python train.py --model="image captioner" --image_size=64 --encoder_norm="layernorm" --encoder_mlp_ratio=2.67 --encoder_depths=[4, 4, 4] --decoder_width=128 --decoder_norm_position="pre" --decoder_head_dim=32 --decoder_connector="mlp" --decoder_tie_embeddings=false --optimizer="nadamw" --beta1=0.9 --warmup_steps=300
Rows from block 8 of the image encoder, named by matrix and row number. Rows with one number belong to one neuron. Each number is 128 + 24 x the weight over the matrix's rms, rounded and kept within 0 to 255. All counts start at 0. Numbers have three digits each.
# gate: MLP gate (encoder.blocks.8.mlp.gate.weight, 512x192), inputs 0-95
# fc1: MLP up (encoder.blocks.8.mlp.fc1.weight, 512x192), inputs 0-95
# fc2: MLP down (encoder.blocks.8.mlp.fc2.weight, 192x512, transposed), outputs 0-95
gate.116:150085121213189163152181137184094118117073130150172108102115134088117124078143134100193099133077135129113129144102166083138121119113100117068131166133120170163127110100145145153136149174091094128126188133159146183126113128084094151155160090103146132133223079201114180159133086179136126115
gate.117:100121094105127169160163143147076182139161135139116090087054105093105188121174137115109097113124163087093121112155150157135178121075076111088089206068100106080103102100118121179148122122140124132098135118151168130144102098159089133170133103184153082079156138119131164148149092146162121162
gate.118:159148165111106178193152163099072114109087120107098171099078118122119158173214080182115106077167184107139101117151170111149192152037031128118078128090144171125099052068143156201118105129155117122045169082135126089145126120151099093206117113143168087067124099137145173115159108090090078189
gate.119:112152134135094114143077175108142127108149128166129112159140108125098121151139176119118142166120142128115086150168153128140101153114120164133115171136110116140103101091146103130142085079186085158139128125152132150176159119119126122135104155145125152132091125085083145147103133132155145163
gate.120:111158137126146106138120142117147150116117126114149076130117152141079127116121135145123136130117171150122144127118105146111117091135116092118124128134108133146114154145150126132119121126143137138130132136130121146112121105169139134129118120154144076121141130146126145089126115113150125121
gate.121:111128125131124147153139125112091141127102143125130138125096126125132153143162118156104118123130152105121126130140115154136160134096100115122140157123119145117118136128145143158128124107134132123083144126133145106116120120141113142156128114175154084071125133112149155110144101117127110156
gate.122:170108123136151135109142108123128113116121120110149166120133126105138110117104128131163142133137114144149128138085126100115098136160146134129130097148131131129154154148121132095119154151098144114164093123125124144123123128092125133127136145085113172150127104148144126137122135164121132110
gate.123:090113144175124080098089122159141134142132074184167089159201156138114115130118179109102112170106177118148152169127135137123041136178159166111182125176121128173211177118134118075146134094119130172174169168139153156143118150093118141107117181138160160124153161148074183140147107150122153127
gate.124:121129134111124115120138126153092146124154116129115123137095127133107149130148126143129123134140150114151150154130149143122114112096107134144128119098157144124104144092137145126141123118099116151096118135097119123148128150142119120160156152127131122102138127122123136133130109117116100139
gate.125:102116138151135117130138152117111131142144106150121130129122133112122147133154139100119104141144155106136122163150175117124119159121113155101145146112121123143135139088111104122145120121123121148141118132153149113156142153104117117122135143139158157129116127155078169158122127122147155145
gate.126:101145140099116111138134127124130144119134146118119103157125141119098131114157127140128151105130151138120140111125116154145118132112109096133121130115125138128124123113122122138115127107147143132108144139108144142141127113163136121132130136133124095114129137123115156092118123096130123126
gate.127:135126121119126123143146135142127135125135133129128120114126142113123121097131117122134130114131120101132132109117126128148119126122132120115125120108125113132139140141119116144135131143108151121145140127118119116112121132141134123127126113117119119140148135146132136134124126141129142116
gate.128:124154134127126126148104132128127123137123127149122128130133153126116125125138126131124149136137143149111136125131129123120119126111110127113130124125115132129127110123146113135122131112146132127122117136136151140134120119134128126136122144125124111123120124122120149137145101114127131141
gate.129:127141138074119122146096136133161075156138138164093186132153166121112077123136061162132181093150121160146146127099090129149095146100113126141129063100149122120159125111153111160116079135145168058116150134125136092114128132167169056143136136071101092133129135166143125123135128048130126139
gate.130:090140134130094149130117152131160131152116127121118090150143128123120135127148130143099166101109156104114116114158108156152119143122097143126144125137100128146124127128163113137155139128155151151110141111124126134146089143162124111119104120136141093105129144107135148093123106094147131148
gate.131:114156123136124128112116141140135128139144109124137114139126150101088136123134129138129136125132147132133124132162142145109104126112095135133107124128118107115143123105118105133134118101165143134121127120128139125154121141132134115138104159123142129132128134132100140158131121130114145160
gate.132:153126152122155108172139140090138125124138122135119130134119103124126137136116120114115147140143149126156133141116128111156121135111123109133118106104144151144115127109151139148131123110119123139097138133124122144153156108139127108146130126120142102115109124130133153120131124102128112133
gate.133:162121136142124118108135160122190105104138152120149122152115091115111085091116148128151182126095103116110094096124145100148115155172107142162113108148107123165085096153119108124123124123112102153166123095126099170133146104098142115070112112109075118169134111136113133127088147164122117132
gate.134:141128173141151098153131125080082157076129093120136131135120113119120155162123178115127118207174124097160159155108174117120131100116109111104118113091168172158135165079147122146138135105112078117101117156137117156158175121104122134161142139120162139099149129087076154132141102166139114141
gate.135:139077088189177189170191142189079144127096181145176108065057133086098141058149104090194086109066125124093152119099154110146146101099076098071090188103099141105137077139119130155119158194110120106144173132172166161103079097109079152180185072120151113154205074189139151168166082151135141136
gate.136:168132131178149142134135122136129100108100128103135150113129141107116125121124144124166129137129119130146116123110139089124134126130104142122111115150131146129114089119128135126113147163151117127141132101149117167130122129099123138138138125108122162141115083175121142136138101155109133143
gate.137:111142122103114159181131177132141100173138124146113148096096150095101149150167091139125159051157178141129099099158152113156169158070078136112080144115108099097095062093107116168154089121186158148127130102152159093169133118150140091146106132140169101105116103145120143120131095083134133191
gate.138:173106147103112138119153110101128106138124100112097162128126113146161120161121094135124117096148125096161122131117124099135155147118137135165149094122163136138118105130145136147133113135116127123109129110104094091126161152129169098111131125115126136128118134126149123152108139114107100125
gate.139:151091097066170154173172099159146067187178158112118206075126141088134100117090050079133154064167088152168154081059101114161143144107147086149124069082156081084106099140099081123145085180146173095160084146133146076130156132144182077104171102070126078165084154132157096155105132100168161136
gate.140:150141118189164172157148158140122137102062165163177102113125122133103116084135128123164129116062117150069113138128147099152153106114094112073138183149094160159130089116158136171121148156103102137140203127143109189129124109081090153155140084128126125123186062176134166119144086169130120136
gate.141:089131125103144106155097133103106148125175159148137104100108135126132134157132152115094125150179147143125176140109109142144141093100115074115124160085148105075106156134141081137112092108147120114096108155145144125134151081141123141161144117122145095098113129098116122107170110125156138131
gate.142:112110104135127113116112138119136114137153112151147128129119126120138113142123166130106148158138138125119125132133144113156113131153136130126115135127120107116120128147120103117130129109124132122121111145164137143126112106125143146111100139137112130135105134103124141139139125151157159119
gate.143:105139104112110139157125161117129118142155152148102149118125143106130117131155124115134132118155127125122133139128119116128153146120128114138123139131119114105141115117138115158122096134162132089112161126138146114127125124144131098153096123132138126131115127135112136132148142098129132138
gate.144:127126151107114096093118098127112124112157091106090127148138111135102140149116130163117134147144098115146134098137132157117101124133130154152152110103176162117138156123108151130127125118110110100080098093078116113103127150146120115149158162110105160120122156117140105169121133166088111128
gate.145:081081045130184191191181110193105142188151154164176114067086152067114135067152079080142097072095140121106151125105122143170120141079112091055149185098077075060165109129133078138155124196150189105163160171175205097145087121151140159126182067133207056124174137191142121150150074116208181143
gate.146:138165156142096118111131152120123124099100127105114135159133116140121141116130138155142142133122106132115096123153184125093126137126107128146111128128124135157106124119107138135112140131128116153130126099115098131124146112126118114139111137121094154141151107141114106111110143139093099132
gate.147:092170146113117087160111150122150173125120155136128089159136160137091129118153138153105162113119188150094150125130126168131095104114118100126131134119130146144152140111131122141121102089135136145118162147107130137141139103165128100141108131154132084109150127134107162074159123088138118120
gate.148:115125101139114119097141104139121146125149114090131112136068169095120201158130148147127106102140172111117144085153139141109149090117120126141063150113133127073113085141068157100110160139171146158124116078130138109085067087149054167167101146147142125132084119109155100104166163127102123120
gate.149:107117094137136112117165118113075171111134107101121118124075104121119199156166155134103087153133169071147145100138162148135143119087095128112122170076150132104096150108105141148156134128101115145086156136123150141133129106144061143159129148149152107102134141097122146133160112184118109135
gate.150:141108114182147127097171191156141140095074127133156097128112138116135140124105165097178109166076135120086081181150164083138145128140125151080095172186056161160159069122106148114106170140151097193172166093183117162156125144078086177136061135144126169176142071181101159176127162166138174119
gate.151:155102132146126131080175081166109131129094104107122135130099170097153172142100119154155124100143131117154148081127111126099121104156149152167107105158131144120164125154046178080117182153125146163145118094098113099077054141121075150137102155132122138143102124161174103123154179137093105092
gate.152:181114146163156136110138122110145102064106142109129126123092084107153109154092148120166152153134096103146104099111142084146164123128108115155074111131145149154073093148117138129093155161125069141132121085133075167125127114078133141123111128094099148164105090105154111138101156170088107121
gate.153:124144130138111132136073153135162133113105151138144106130164143152122119120142138144140144123099158135095118158149110140117124135132124141112151146164090152153142134142152124122108127121151143158136149119146135148138111099134116121115117105150122110117120092135128154103140130097148135145
gate.154:077143094086080089061153102128091189124186126112079075159088130161157160153119153179066109148128115078108105074191134198088146117142166129173116153098162092079120163164074165108151121103087097122113109112069116095081129135190105133100102171177093153123105186070135073131105173183092085089
gate.155:108164125127100107097145137114123151105127104135100118155134143149110143126143143139118113143114140113129101118167144164116114141130132148141113137133134127145146132119115144133146123120136103151134129123114133108145117133144108122124098150166136134119126148117127117140120140140113115123
gate.156:131144154122088138120119141131175100160084117131130122154156134160115121124111092151137145064119156166138111113131106129131115164159139146145144080185123130190127110133112136120144127124130147178162148106110095109117108143123139092083097131130093105154130119162142137094114158059112126135
gate.157:170121128109156136151095181085183094098128185120137164141140067174171054098076162075163174189120078148093095169098142067163159153162163103136100118144114116148080105153136077125086109132114072129192087143163082160151207133072184137081108083105073155202096104120092094115074160128176163104
gate.158:117139135100134122135142108113138131120124118117116155127129141139155122121128090123110127116146129142140130137127125127111133123121147104131129102112151129125157120144107137132124117122116146108125115149132124086108143133140148129134104141154141124122110142155148123121123159121125109116
gate.159:170106140159153126119128152132152111082103132112135106133115110104078113121107161113162159142123095119142105123113137095137107125149094138147111108125133161147102112131143116136104134135119096138129103098152104174139144104086125108116135119083089133171146094123107120132118114160112120141
gate.160:148143162095117159175137156104112115116072126130108164134153113150150099144187067153134115079126150098104113158141139110115157158070103142105133099148147173156170102077166155188136092130097107121087194142123110077148151167143136083157118106141131128093181102175144191089120115080110094139
fc1.116:149098107185168173152154145186104122120078159149167086082126130109120130034124123098187116130039098117097123160118157101143123110141115129057154172133099154149136105125149131152135133182090117137155165153160143191126109127094100153131172066108161134139213105184123164167133073199156145125
fc1.117:138136173131135083091095113094175117108107117121148145165196118170149104144069132131136144178146097160162150143089118086118092129185189131151161066170164147179141177171114131062121153128090109147171120150111086167113163143087163139090112171084084163177117137136116107126082156123093130079
fc1.118:153156153110098166195152169094072112111099114113093175119069118110115152177203080163121102067168177106140103114155171100143188145048046132114078129090151165129101051074133162191113088121155109134071157080129136075147131120140089091195115120154156098071125095143154178122160105084094079185
fc1.119:108164124135102109118090197114141140113149128153111100167128119127094135127140178127112146173112145105096109152168162127135120144132119150140125165133101117131102092117113107134145104094154083149142131133147136156160164131105129122114112138151134154128098116095067133153103115137161144153
fc1.120:113146129107110115120113169099157162097109129151124096159141118152119123111141114131097163125097154120108115153135156124144135128122113105128124137125110131167148132126142114148139083083109118130139161160144094135135153139141165108115100119152138082126163148120078154087131124116149113127
fc1.121:137152130104091153137137141131140107119149139112083144118106115124131124114136099149133132113161103114130080125154117128097146148117117160135130123130142113114118106106116131142143102148143121138118118097117138093144135146129119089136127113129120144113114140120141108147118122112107124155
fc1.122:109168140102084107114134113092121153128138087131096125158110138148109159167157127168102119102141167118143140103158120174138139119116095130132105119112136140128111132120124171133128129094140140125079139103091130091134097115167094118168110153141130094087104138086141139110155142104093103139
fc1.123:173145131082136198159168144110115117114129188092107156080057097123145132124130084133168138090144091136110109085128115120141208108085121088159084151072133128078057080169116154165107116166132114116077086093106111111116143104165123097160149076122106099148102096111180078111105138108119109138
fc1.124:127106143126134104126140125158090136123152116141108148135107136119108137126145109134127110138151143114172142146133144127100112137107113140128138117084157131114127149101130142133133113125114118129091114125137117120164143148124131113138148151117139134107135144117118133162129115138116113130
fc1.125:138154118112124123136109105133151140137113153115143126129134153148153122094107120144140157098108107139118139098105094137143138101141131069139129120136130118120121127151138130129100122142122151109129131134123101139111120103157158129127111109125109085125130137118161109091131142115131109118
fc1.126:144114139115137137122135115111101107107145139130128157114117098149148103140123132128146110156150088133155133128121115131132138130149147133134119114124147132125099124140135134125108143138124119107118114124122119122110149140125127124125151124098120148146110123109148101135115138141116124113
fc1.127:115124128132123123128139130123134134128130133096154110126134119126124125129124142126131141136127118134115128113137108151116125121145134121148134123121130129134132125133116135132126132136131117142118094129121135149128119116136111159114129129126119128138113112135135113125113121138133127129
fc1.128:146150139132129121140128147128125131134109129139135122128142131133131122134130114128128137136127130148119121136121106120118134127142110127117132132133147148143130145133140130127118142128119130133138152135140136132129116131117131136139132126140136114126126115117143145129151113102122116133
fc1.129:131142180150129092111125130074107176083091088119129081175149057168129157151121153147084132183128138095138132153126179116147138124140135117118166144139153181203083176124165165139167132088068060174122142132101082156141155148093111132114127144155109155109147144088091154097105121166119091129
fc1.130:132126114133130131135168103160089119135131129141111128098126154103136138128147082107139092117138121113139138144139109147089124123122135136121131110096136116107173139114110162114124132173137134100114153142115127093113115171122120124169135136121123159112140126151157095181144142122105140116
fc1.131:126143128135113128120135142155116121137109139122113112134153152118102154105131116134142149111111127140133109127142141130120108164134114144120141125127125135139112125106106132132147125145150138147154137113135142124152109144134119119123123142127127134146155133143119132146119098146136123146
fc1.132:127121119110133149139112118146137127153097140133136118116145134123132122105137111131123150101098126135102144125125102124131119122144123120116143132143118103131123139146142108135120111124126151103133143130140137120099121116140151133116134104124122100145139121142145138107126128134151132131
fc1.133:160113147125141128115132161119187111122124153120119114156121094139112097097103153132162171123088108118097092098126133107142133153168108133153110114143103128168096101148118108135119126127105104159175132094138099192133154106102145102089099108107084131164133109122114139124091142150116117145
fc1.134:078108099093104126104105111153142101154146135153116152123134165129152089120147135130133109095145128134124109125161071144101119140165152177165129128157118079083181106178094113105107125126146164085157115126135161092094100135147128128116109134130107157132090122146149110159153176111130156108
fc1.135:146082083176181176163182155192074141125099162138174104070064131084101145060137111090191084103064120131088151128106159109144148087092074102077093183111113131106129072117111139161130149189108123125146189130162166173116093105105077153190189077113147107146196084220148148170166097159144141119
fc1.136:141142140127138115136109137104162107118130137127146140151171087142149084114092156107132154151128089136124114126099124131128123141156156109146138106143138107150117150166148099114133112130109106138158088142121103163146162129105181131086130117110109154162105138109113112124101126135147153121
fc1.137:125148117116110157178143180132134101173140112147116159097098159088083150152190080129113153066159175129132105106148159118136163150066070140116089139094101096096102056091110099182142092130195159153112126079163168091164122111151155094153117124127181099122121110151128127143128106080146134184
fc1.138:123126128119143099105154072136117157135159135101134122138112115148163142108090126109118112119125107126142157103103087153128122103146152090147129113115155124088133159156110146105129131138106147117123110142100129112081128135149139143118140121130116119149133160111159100130137140140117119080
fc1.139:092163177183075095065103148092114192057091099161126052178144114175135142150159212185114100192100160101077105174192155133097117121145103162100139176183080181185165149117159183133109165070096074171108163111141116193132110127104059173151087171187123167072178092103096165111156145160099092122
fc1.140:112144142068109073102096080094135140155180089090089150170137120133138142192112139154078121146207150120180161094120097162108114116136146115183116076103176113098116177131109122105124092086147146116094059118082133074113130137169145108119126160126128091114068184074141100102126159051120123136
fc1.141:131102115142140154145094126160150049154111130144139165103186127095126075117148112103154129126118103127126109141128116105142096143121106167087156121141112119139151134121166098131109120141183163086132134120183161142125111114097147118126129124099125130137131114149121128148137091120153149147
fc1.142:107116118111105105114129135121132107142160119165127148129116168127118105129128154121123129155152142150136140151151118129136105123136129138138112131130125125105145130114145105137118112109140141075117130150154145122160122118137145134137133148121133143105110134132109138151145132120149135116
fc1.143:112132116138127114100135130144119163102119132116144090155114119126141132109118157131131129139112125139121128124137137139105117115145127115142113147137126150130117149141111146128120129130111102151148118125121119148125145127131115133112116129146113146132131115115097112124111131169115130105
fc1.144:122121111152146154164133160140128130151089142139165119111117148115149129127130117103147099099109165137106118148119139106139146138119118111090104167148086114114122084150125110123128137136120136173157165141163130138152122115103103147113098109150163107132128105176114157098151131090152160124
fc1.145:168190201121056056055060130054156115066119096096064139213161090187129104165111168196095157196162112135159089116153117109071108125170141165208127064144169170198120159113127171122109114061104088153089096089059067150113175134123117089144071205126039191123092118073106137101119171123056080109
fc1.146:133106114129134108141109154150144101130148103129125152118114182095115121156138113135122141108152158120146139121129149118125114128103106140145099139107101105094152111114112114119115103098167161116120143103137139115113131123132123106161099154119135127132118123155115129127155148103126133139
fc1.147:099158126136098104142109171161159163133116138141150078150151188138094126107144129127140156098087169151082137136138143122119101133110106124107128143147088127159170143109120110134128110115149149155150165127126144173153124126134125118132100127154154109139153124160080171086146132106146141121
fc1.148:076154095103124100136145140096128184118171150120137070137069122113115154130122164105113108145127144116075129126155135166128139107106124061131090179093088102092092123134125098126129123094153132114126105120132157147142121094157129151138135128161138101130128144098109125122112128130172170115
fc1.149:135168123094124104122133119100122152102120145104112104145103106143146115106124120142131109106110103120113124102133108127118154087130132062156103121131151134120085117161101154142079136137113096097114125123114102116094141108144135128131124099151084099134129125103175104105114159121102110089
fc1.150:133133122188119100138134202163100144090100136157151085131138164120115121122143163119156098170079161120084118180155177111129123124126118149070122204165066163143168108098128129131096133117160078157130180150186132172158124118094073174148083127143147150131156095142086165152170138152157146111
fc1.151:063152099127116092158101149130117181106127156134149059141096133137108142098153174127114119157089154118059141140151141156123140102105126078107118183092071126107107130120137112144122105089138104104112148142154154168138139094150126144140110102173140096105139119108090148095145119129169143131
fc1.152:171108159154127128119112144125162084092127147122104146149134078124117106126099168143150165162119084108143076109139134100143149148153104147151125113145140168164082109145142129139116117125133090131137095098122083173129162111088143112091106117099086148171117112103117119138086128177102097143
fc1.153:144095125121156138136168099140096132108164135127126146125107119114119136129113123122131113137133093110151131121128130133126152121116121119118127127085136134114100141107128114138140130155118109119131110127124115131132147155126126129130170124115128146143129153114126100157112110151122124118
fc1.154:153114119174173154153088168155149084139088122174175139094172142095094109113148107082167142113116156138133162148083145072169087150134104134078134111155079138159151112111169091130124134149135154132170174169177160154146100106085155109135141113101172101150165096191104206121170081094171166169
fc1.155:154110127140161145137113114100151104138134132127169152110124117121147110121094109106146140117151109163117140136095127106142133117116129118108125120117116119123118130150148100118117150149124146120149124138139129145117122096099157132134147112094141112139114111140143129132143107106140134127
fc1.156:138146160098111142133117127126153088163106116128132145156137139134100109127129073152122153087137138167147132095125095133145115150147131141162134052150137133156119118142132133128126133113123143142147138114101104093111111127147151086102107117104104077141110132159154139101114150074109114127
fc1.157:083118111157092118109157080178069158160116083132130093119115187073084188151178086172096082079134178110168164091165120183103094082104093137101150127118147135102174142092109188136179161135145173125077160104082185084101061140179074133171159168160174092075147140144170162136188103135086094159
fc1.158:132114132143124149126138136120157116130129129155143121121128116133123108105137137113138144131135122124112103144131135117157126145137114140108123136150108120149102136130145111136118125143130130142143134123148117147137121125111149130109115117114128150143130123128124134147127098123158129157
fc1.159:103147108091134122152151110109098139164125122109130136126134155153173162126137083117092102081124158143117160129116113147121142119116171098127133122135125110100173147143124135120140124148109171104129127155107141075097105155154130136122148115151154094108111145128153123112159141064146117103
fc1.160:160137158095111169176134164115109108113079114141103164141163102138138120122176071144128103075099131108118097156143111098110162165083099129110140105148144161175175102092175158182138081142103107116094188132126106079137130154121139087157099109146135116088162124167143183095115114068114106127
fc2.116:142172151153144152166136192039129166104113168145143128115076020152132110109142134101139118130116136077126100201121173096164154156106096123120112141119122135150041116111180126144144125107082078136140129125128128165215169115110117129130116097136130129151206104137112146156105094088145114154
fc2.117:136105131131131109113109078172106096167108055126130129110180214076113161180131135146105108146169153161157189072125092131095095094099142154114163118144143140133201114113089147130148147126154130135112151140138132116062116127124108117115145167117159132090059128088143149126166118166110123118
fc2.118:100131119101115110130149156085154180095148175126106107162061090177149087109119101130152155128107108109111110182154145127136147126163139098164092107121106105112093150158122137118074124127106126079151096129081095137159155129138138127141143127130084130175194141149110091134112180062110124112
fc2.119:120109132141130112128144178086136148103140192156136113126097038146131110093126142098157118146102135096104111185134182111205137140124107129123102143119115128122069155132149120109105122097109115119151104129139134165201144094108118133136144132129109106168215118145087140139141126114134124121
fc2.120:123128118125130126133123142147178127156126125107135095136116140103093125080090107105132182101109104145129142099108128148142114121139116088126118109124097116134101101132107121114147132109147147152175091116125132138155118126125153122108169132111126097195137150143112101127099145108147155131
fc2.121:106134129098087115121118123124125129107138151111104150136135132166121126140157130158107131136145137130126104144166110156108148155142138135132139133121135129128165142128158129128124096126130109093106089152127121106104137140164139131126107119139117131115113154116109103101104150117122116118
fc2.122:118096123132125124086163117137111129130117047104101119153151184125143182196146112141098123128154162102146134115157124156088127140125131154141136114150123135115203142108081164127143134108152152124102139131127141090103104154129114121124095167141129116097096156138132133126146152167115113130
fc2.123:131135125109119126100154055143080120153122082054097164126126234094126178159133102162096114093177160133176150057146091171052157115124132133154131112124154130115175101121106174135138137138143140135090111088078131079044108171151088133147092134125143128093068142099191088112147162115093124098
fc2.124:124131125124123116119143137103132174117161156163121110136099072175133114131120151082120124147114129119113127147127171131151139125141134122144109136096137132097081179142118132130112115113102103096134150150113106149163162103131132126125152135138121089153182141110096112129125145134129122112
fc2.125:131111142116111126132100101170123114144101105089128138145156177124133149165132131177099142094155140156157135079136080136091123149135134139126137128157139142140160111131126143126162138130152129169114079104115117105111124150139124131115105144132124154101053128119155112063113136134125099152
fc2.126:144164127130127130116125103081112123112125126131124154120130144125132145143148138155107106146137134135118149123135112138049139096126122139127131134120161126099135135143122139130107139123120108134103148131126128132078126112132097125137094127142130143105106118096147148100157126141119116121
fc2.127:121119123134133134131117135138123127129134143176125121116123109126119121132134132118126116149121124139128140139124133121142129118134130140140131130130141128111111128126126122132121122123153111105132173140146131137123128107128136117126149135124153115126124115105119133135141134114115140125
fc2.128:123155150133141135144109157117123145109124156148136125125113073130129120096122120100135137140112117101120111154121146121148150140128131113125136129110126130154094137122152124137135128123109106154146121136119117132169149138112143123121128115135156133123164131124107151115102105110139132137
fc2.129:114151126123122117147147167127137156129106147071144069149114165136097162110168132137098154086109173171075120062140131143137152114091082081119103156108092133138114085130094127155149113106163094197134158130134118139107142084153127129116111096161127053124093118108090137084136123166158112122
fc2.130:139118123114152132130129098113104119140136118143136168103131151132143138163118113101113069154165129159163162131098116113116148119127149126110156124113158132117138142135122138116133143142104109102136155171146130115083156127119115144124147125123145148119087118091142135120161129148128143113
fc2.131:127119122129113137115136122082117134120141133159115136132147067163138110120128139139105130130128109098135122172134148134193110137126129144142133123137134117129091141127161130125131117121092128109120129139121126129163140117123149118124150120133129131113155157129125138149107113117120135159
fc2.132:131111124130127139150118119140120106151117155087134138116137153105119130117142116139141114108140115149141122096122101123108143132115106133117130147133126129114142093127137106154134137154154143144118113113134136114112098146131120150147133108121114158122080100143159132145124136123139134130
fc2.133:144116147131125139124124139121131131108143168172132122130121031161141079073095118099145146127076071120117113184109138107156140141155138118150135117125143146146069158135186120114139124132110104117154104132115088151195180110116146123112174113114113113161184128126110114118091131103126116142
fc2.134:129140123112115126120121134099110098116123113101103157126129214105139127168132141165151097134189179164137122116143107110072128106110124138146094147135108133083174082115095126145083112130165126104095139113156144100057109120129124143153087137115091154104049101135150126152159163133109135112
fc2.135:133158153143153128179154202039121164084139187118116142133074029146128110106151126118144117133130139052126109209127179110128178144106093116115092140104118125133038120099179114133123111099098090120144120113120124144207157136128115131146089103136127128146214108158117169126118108084150105143
fc2.136:131152162118120125145066118112142111122114167159145105137161076151125094085116145126123164131100118180101128133097098116163124129131132117112166117135151143173066145158176113140116116114133115136145117139140103167146165069125160105120131140113107135131139110091124122095124103131122114139
fc2.137:127147123125116133134138167107154146093140169154113127146095062176130069100124124129150159139097117113124088203140162115127125139155128129146113116126105108131098149128147114130084112120101124127160107125108122168202152137129137102130122125111084161181200135168094117146099138073133131146
fc2.138:125077152116153097102135126093109131107140117130126141155151115132150134119117122109115145147143118091154151139110150126173141138121158090126124104111172144127157174128136135103110121128095108092129143131131086111150154155108141155143139144122141131113169148135110136118126150143122109084
fc2.139:124107122139105107136113138167135098143106108065135109137110211091103163181139141170135126106164204176140128044133108131092135102107076132146088150142093138096131029118078127132132141104194140177131138085153152118086085100137092143141096142144111107128030090144138130110159149129110134146
fc2.140:123103123108116088116090073214133081164128099143128134134183240102110124146106128167124129127147129217137181067117079138115078094129161129135158114142144140114216124135101122121113124137158158126113149157145142118062102112144132133139136158105112122093060134110137098095167142143116128106
fc2.141:148146148101133144181090140082115096115123174160099181128146057174150082102154112142150124149114104122118113199115096119139118141125138139128145099136145129146125140116197122155094110133090121074107134155120112109117154160135147109154124109119115155099169117142170161137123126065106128144
fc2.142:116136122139116126117154144163139130114136113152114130123126139138139120119137129134145109136104145101122128169146144113115116115135137144141123134137108130102197134116121127111113125142132137110131181142135134113151113151118119122143126134131131116135156135171116151142156164127115134105
fc2.143:135124157120117108121139133142121132125112099122118117142133165125121149160124136125118127132167135145151141079132132120129134118116113113141129129126144134139123097111104143138153127103144092149140138129129116129130151120123123131112148141137142105138064133103109136114129137134130118138
fc2.144:128153109120124154150115120161145117152130157092137124105106170098119123070138130123130126100111111149106111083118092128079121116121129125108125146130119109119121092136133117148139123180151164148128110123137149114109111125145119124139129104123109162133088110130160101151103116136123142131
fc2.145:128059101129114111081149052181099119139153076129129111111132235078109186184119151139117101142157136168154177042132098166104094069132137135148116136115145146076177126135070159129135146138174138110094126124133150121026090100137097131151176175115151102095049137082153101159175137206102145107
fc2.146:110150108124112108141142128113152152137160110114131110131081140090105141121128131114134138112141155129133157105122159120090104105126113105142101128104101102106109102117104112129120133118147160131138118127111152135143127083134130118148124155117094101155147140137106120158142135128118133127
fc2.147:150112125124140152146145152139162131121129140161144115119119107125129098082094114093174174123098068103127110158103138107204105139149147112125125106141099111150122126153139106111103129155130140097164105135137114127170123133109165122105182097110133125162206117165107101141099129128154158132
fc2.148:094143129114106106099108142166154157136102146144160076178138167148138151114105135149098173111092141154131110118165121150147117134128128110118157151145108116169121139162107134106144138092126119201168120143104116160168118110137128155094101148157125130130124142101093133087125137120153109127
fc2.149:108099140119109095090113126161134144117096101117146124173130206149150139176102132163125150129158136180149108125153107121119138134147146124123136125172114140156169148152100141085109137089132105166136067125122093145150125147118117166121083183142126178121082113112103096076137159147124106120
fc2.150:134110146151126123133133181070134148092124158184127113152124014178118122139129130110116139162110149091116104219131208100205143143114117139133109141132111143142062142108133128136129118099096072106149162140147105160186160106094125133127153124148148089152217120161075164121134115105133113142
fc2.151:108174120117115116172095159162131146151097173133160068147135158140101140106164150154096115123097191184101123105159107140112126141091103130092153189120099117141076090136138136141154127115142104195144154153141132144131120084157115137120093124148120120112089101091108126110136102093141125146
fc2.152:163134139131133141134135138104132141095134165138135142134121036167135075075097125075145149136070072131109116163095151096140157121139134107142115091105158159158077159135179135128132126149098085118152113142097077156167188127109148134122161108108103124173176126147117118087097135094119119120
fc2.153:125169111120118115116113112116122113150124107110127144121141187092114161161141136158096091131149165123146162083117114137107111120121118126137131130128142112097140094135113123119166139145141137136120145132142150107094128118140123138125091146118137114099069136112126126143150115138118129130
fc2.154:144166120126120172168104111133150114150137164103112142079138125115105111074160130131131130115090101134092117090133095146036128129116123143121136132112137121125111081134153109160158112174142137137115119119129142099072119143144150097121122077125119142127074123116173084146092106122127146139
fc2.155:134150125126132140144115108158127113148133112095114153088129191096110131104138129122132111119119117138126147075115095134061132114126138136123137130124143128118144099126148129148153127175133138133117125120112143110076121129145127121122139111127138134113073134108165106133108122141110131109
fc2.156:146100140146134149092173115120133144095111108112117135131125085143156122118080113109161163116106051086133101151130146125135145147163157132144126114158131153177139171132114171107100154161099121112145088105109087139158141191107127135108168109126128164175201130148136076155089150143107128105
fc2.157:120134117119116118116123102134138100153124083072126130137154218108111166185158124186102118109182180154158141059147085164073105116118111148129136126147122124112178081123094127131124134111166162148101130116142167111053067132152111126125088141140121127094026144110157140114142124133120116139
fc2.158:139145137126119159124090110154139101142121138107142131103135135117111109109110142147123118132109108145130124104141083143060121116140126154121159146127125120140118123149154132137158137129134115152126080112104138138107132139138129134104129115132122150124075130093150105116114109121125126146
fc2.159:108137111114136139123117099160126131169120087124140116118145214110110155139150127147122109101155153150127153094145086162099106127128139140089147136156104108122166121132099130140124129142125171138112139135136171094056072133149121148137118136145147133086099129119164134156153122152142141110
fc2.160:137118146125145155170156151111113160093119179153129120128091077157148078108136094102158141123116112104132115197122133103185155130121120101128106109118119144146084128134151132139098131155094105068124135136105098156153156104126139127158159097114115104157200107172133150150132126076127113126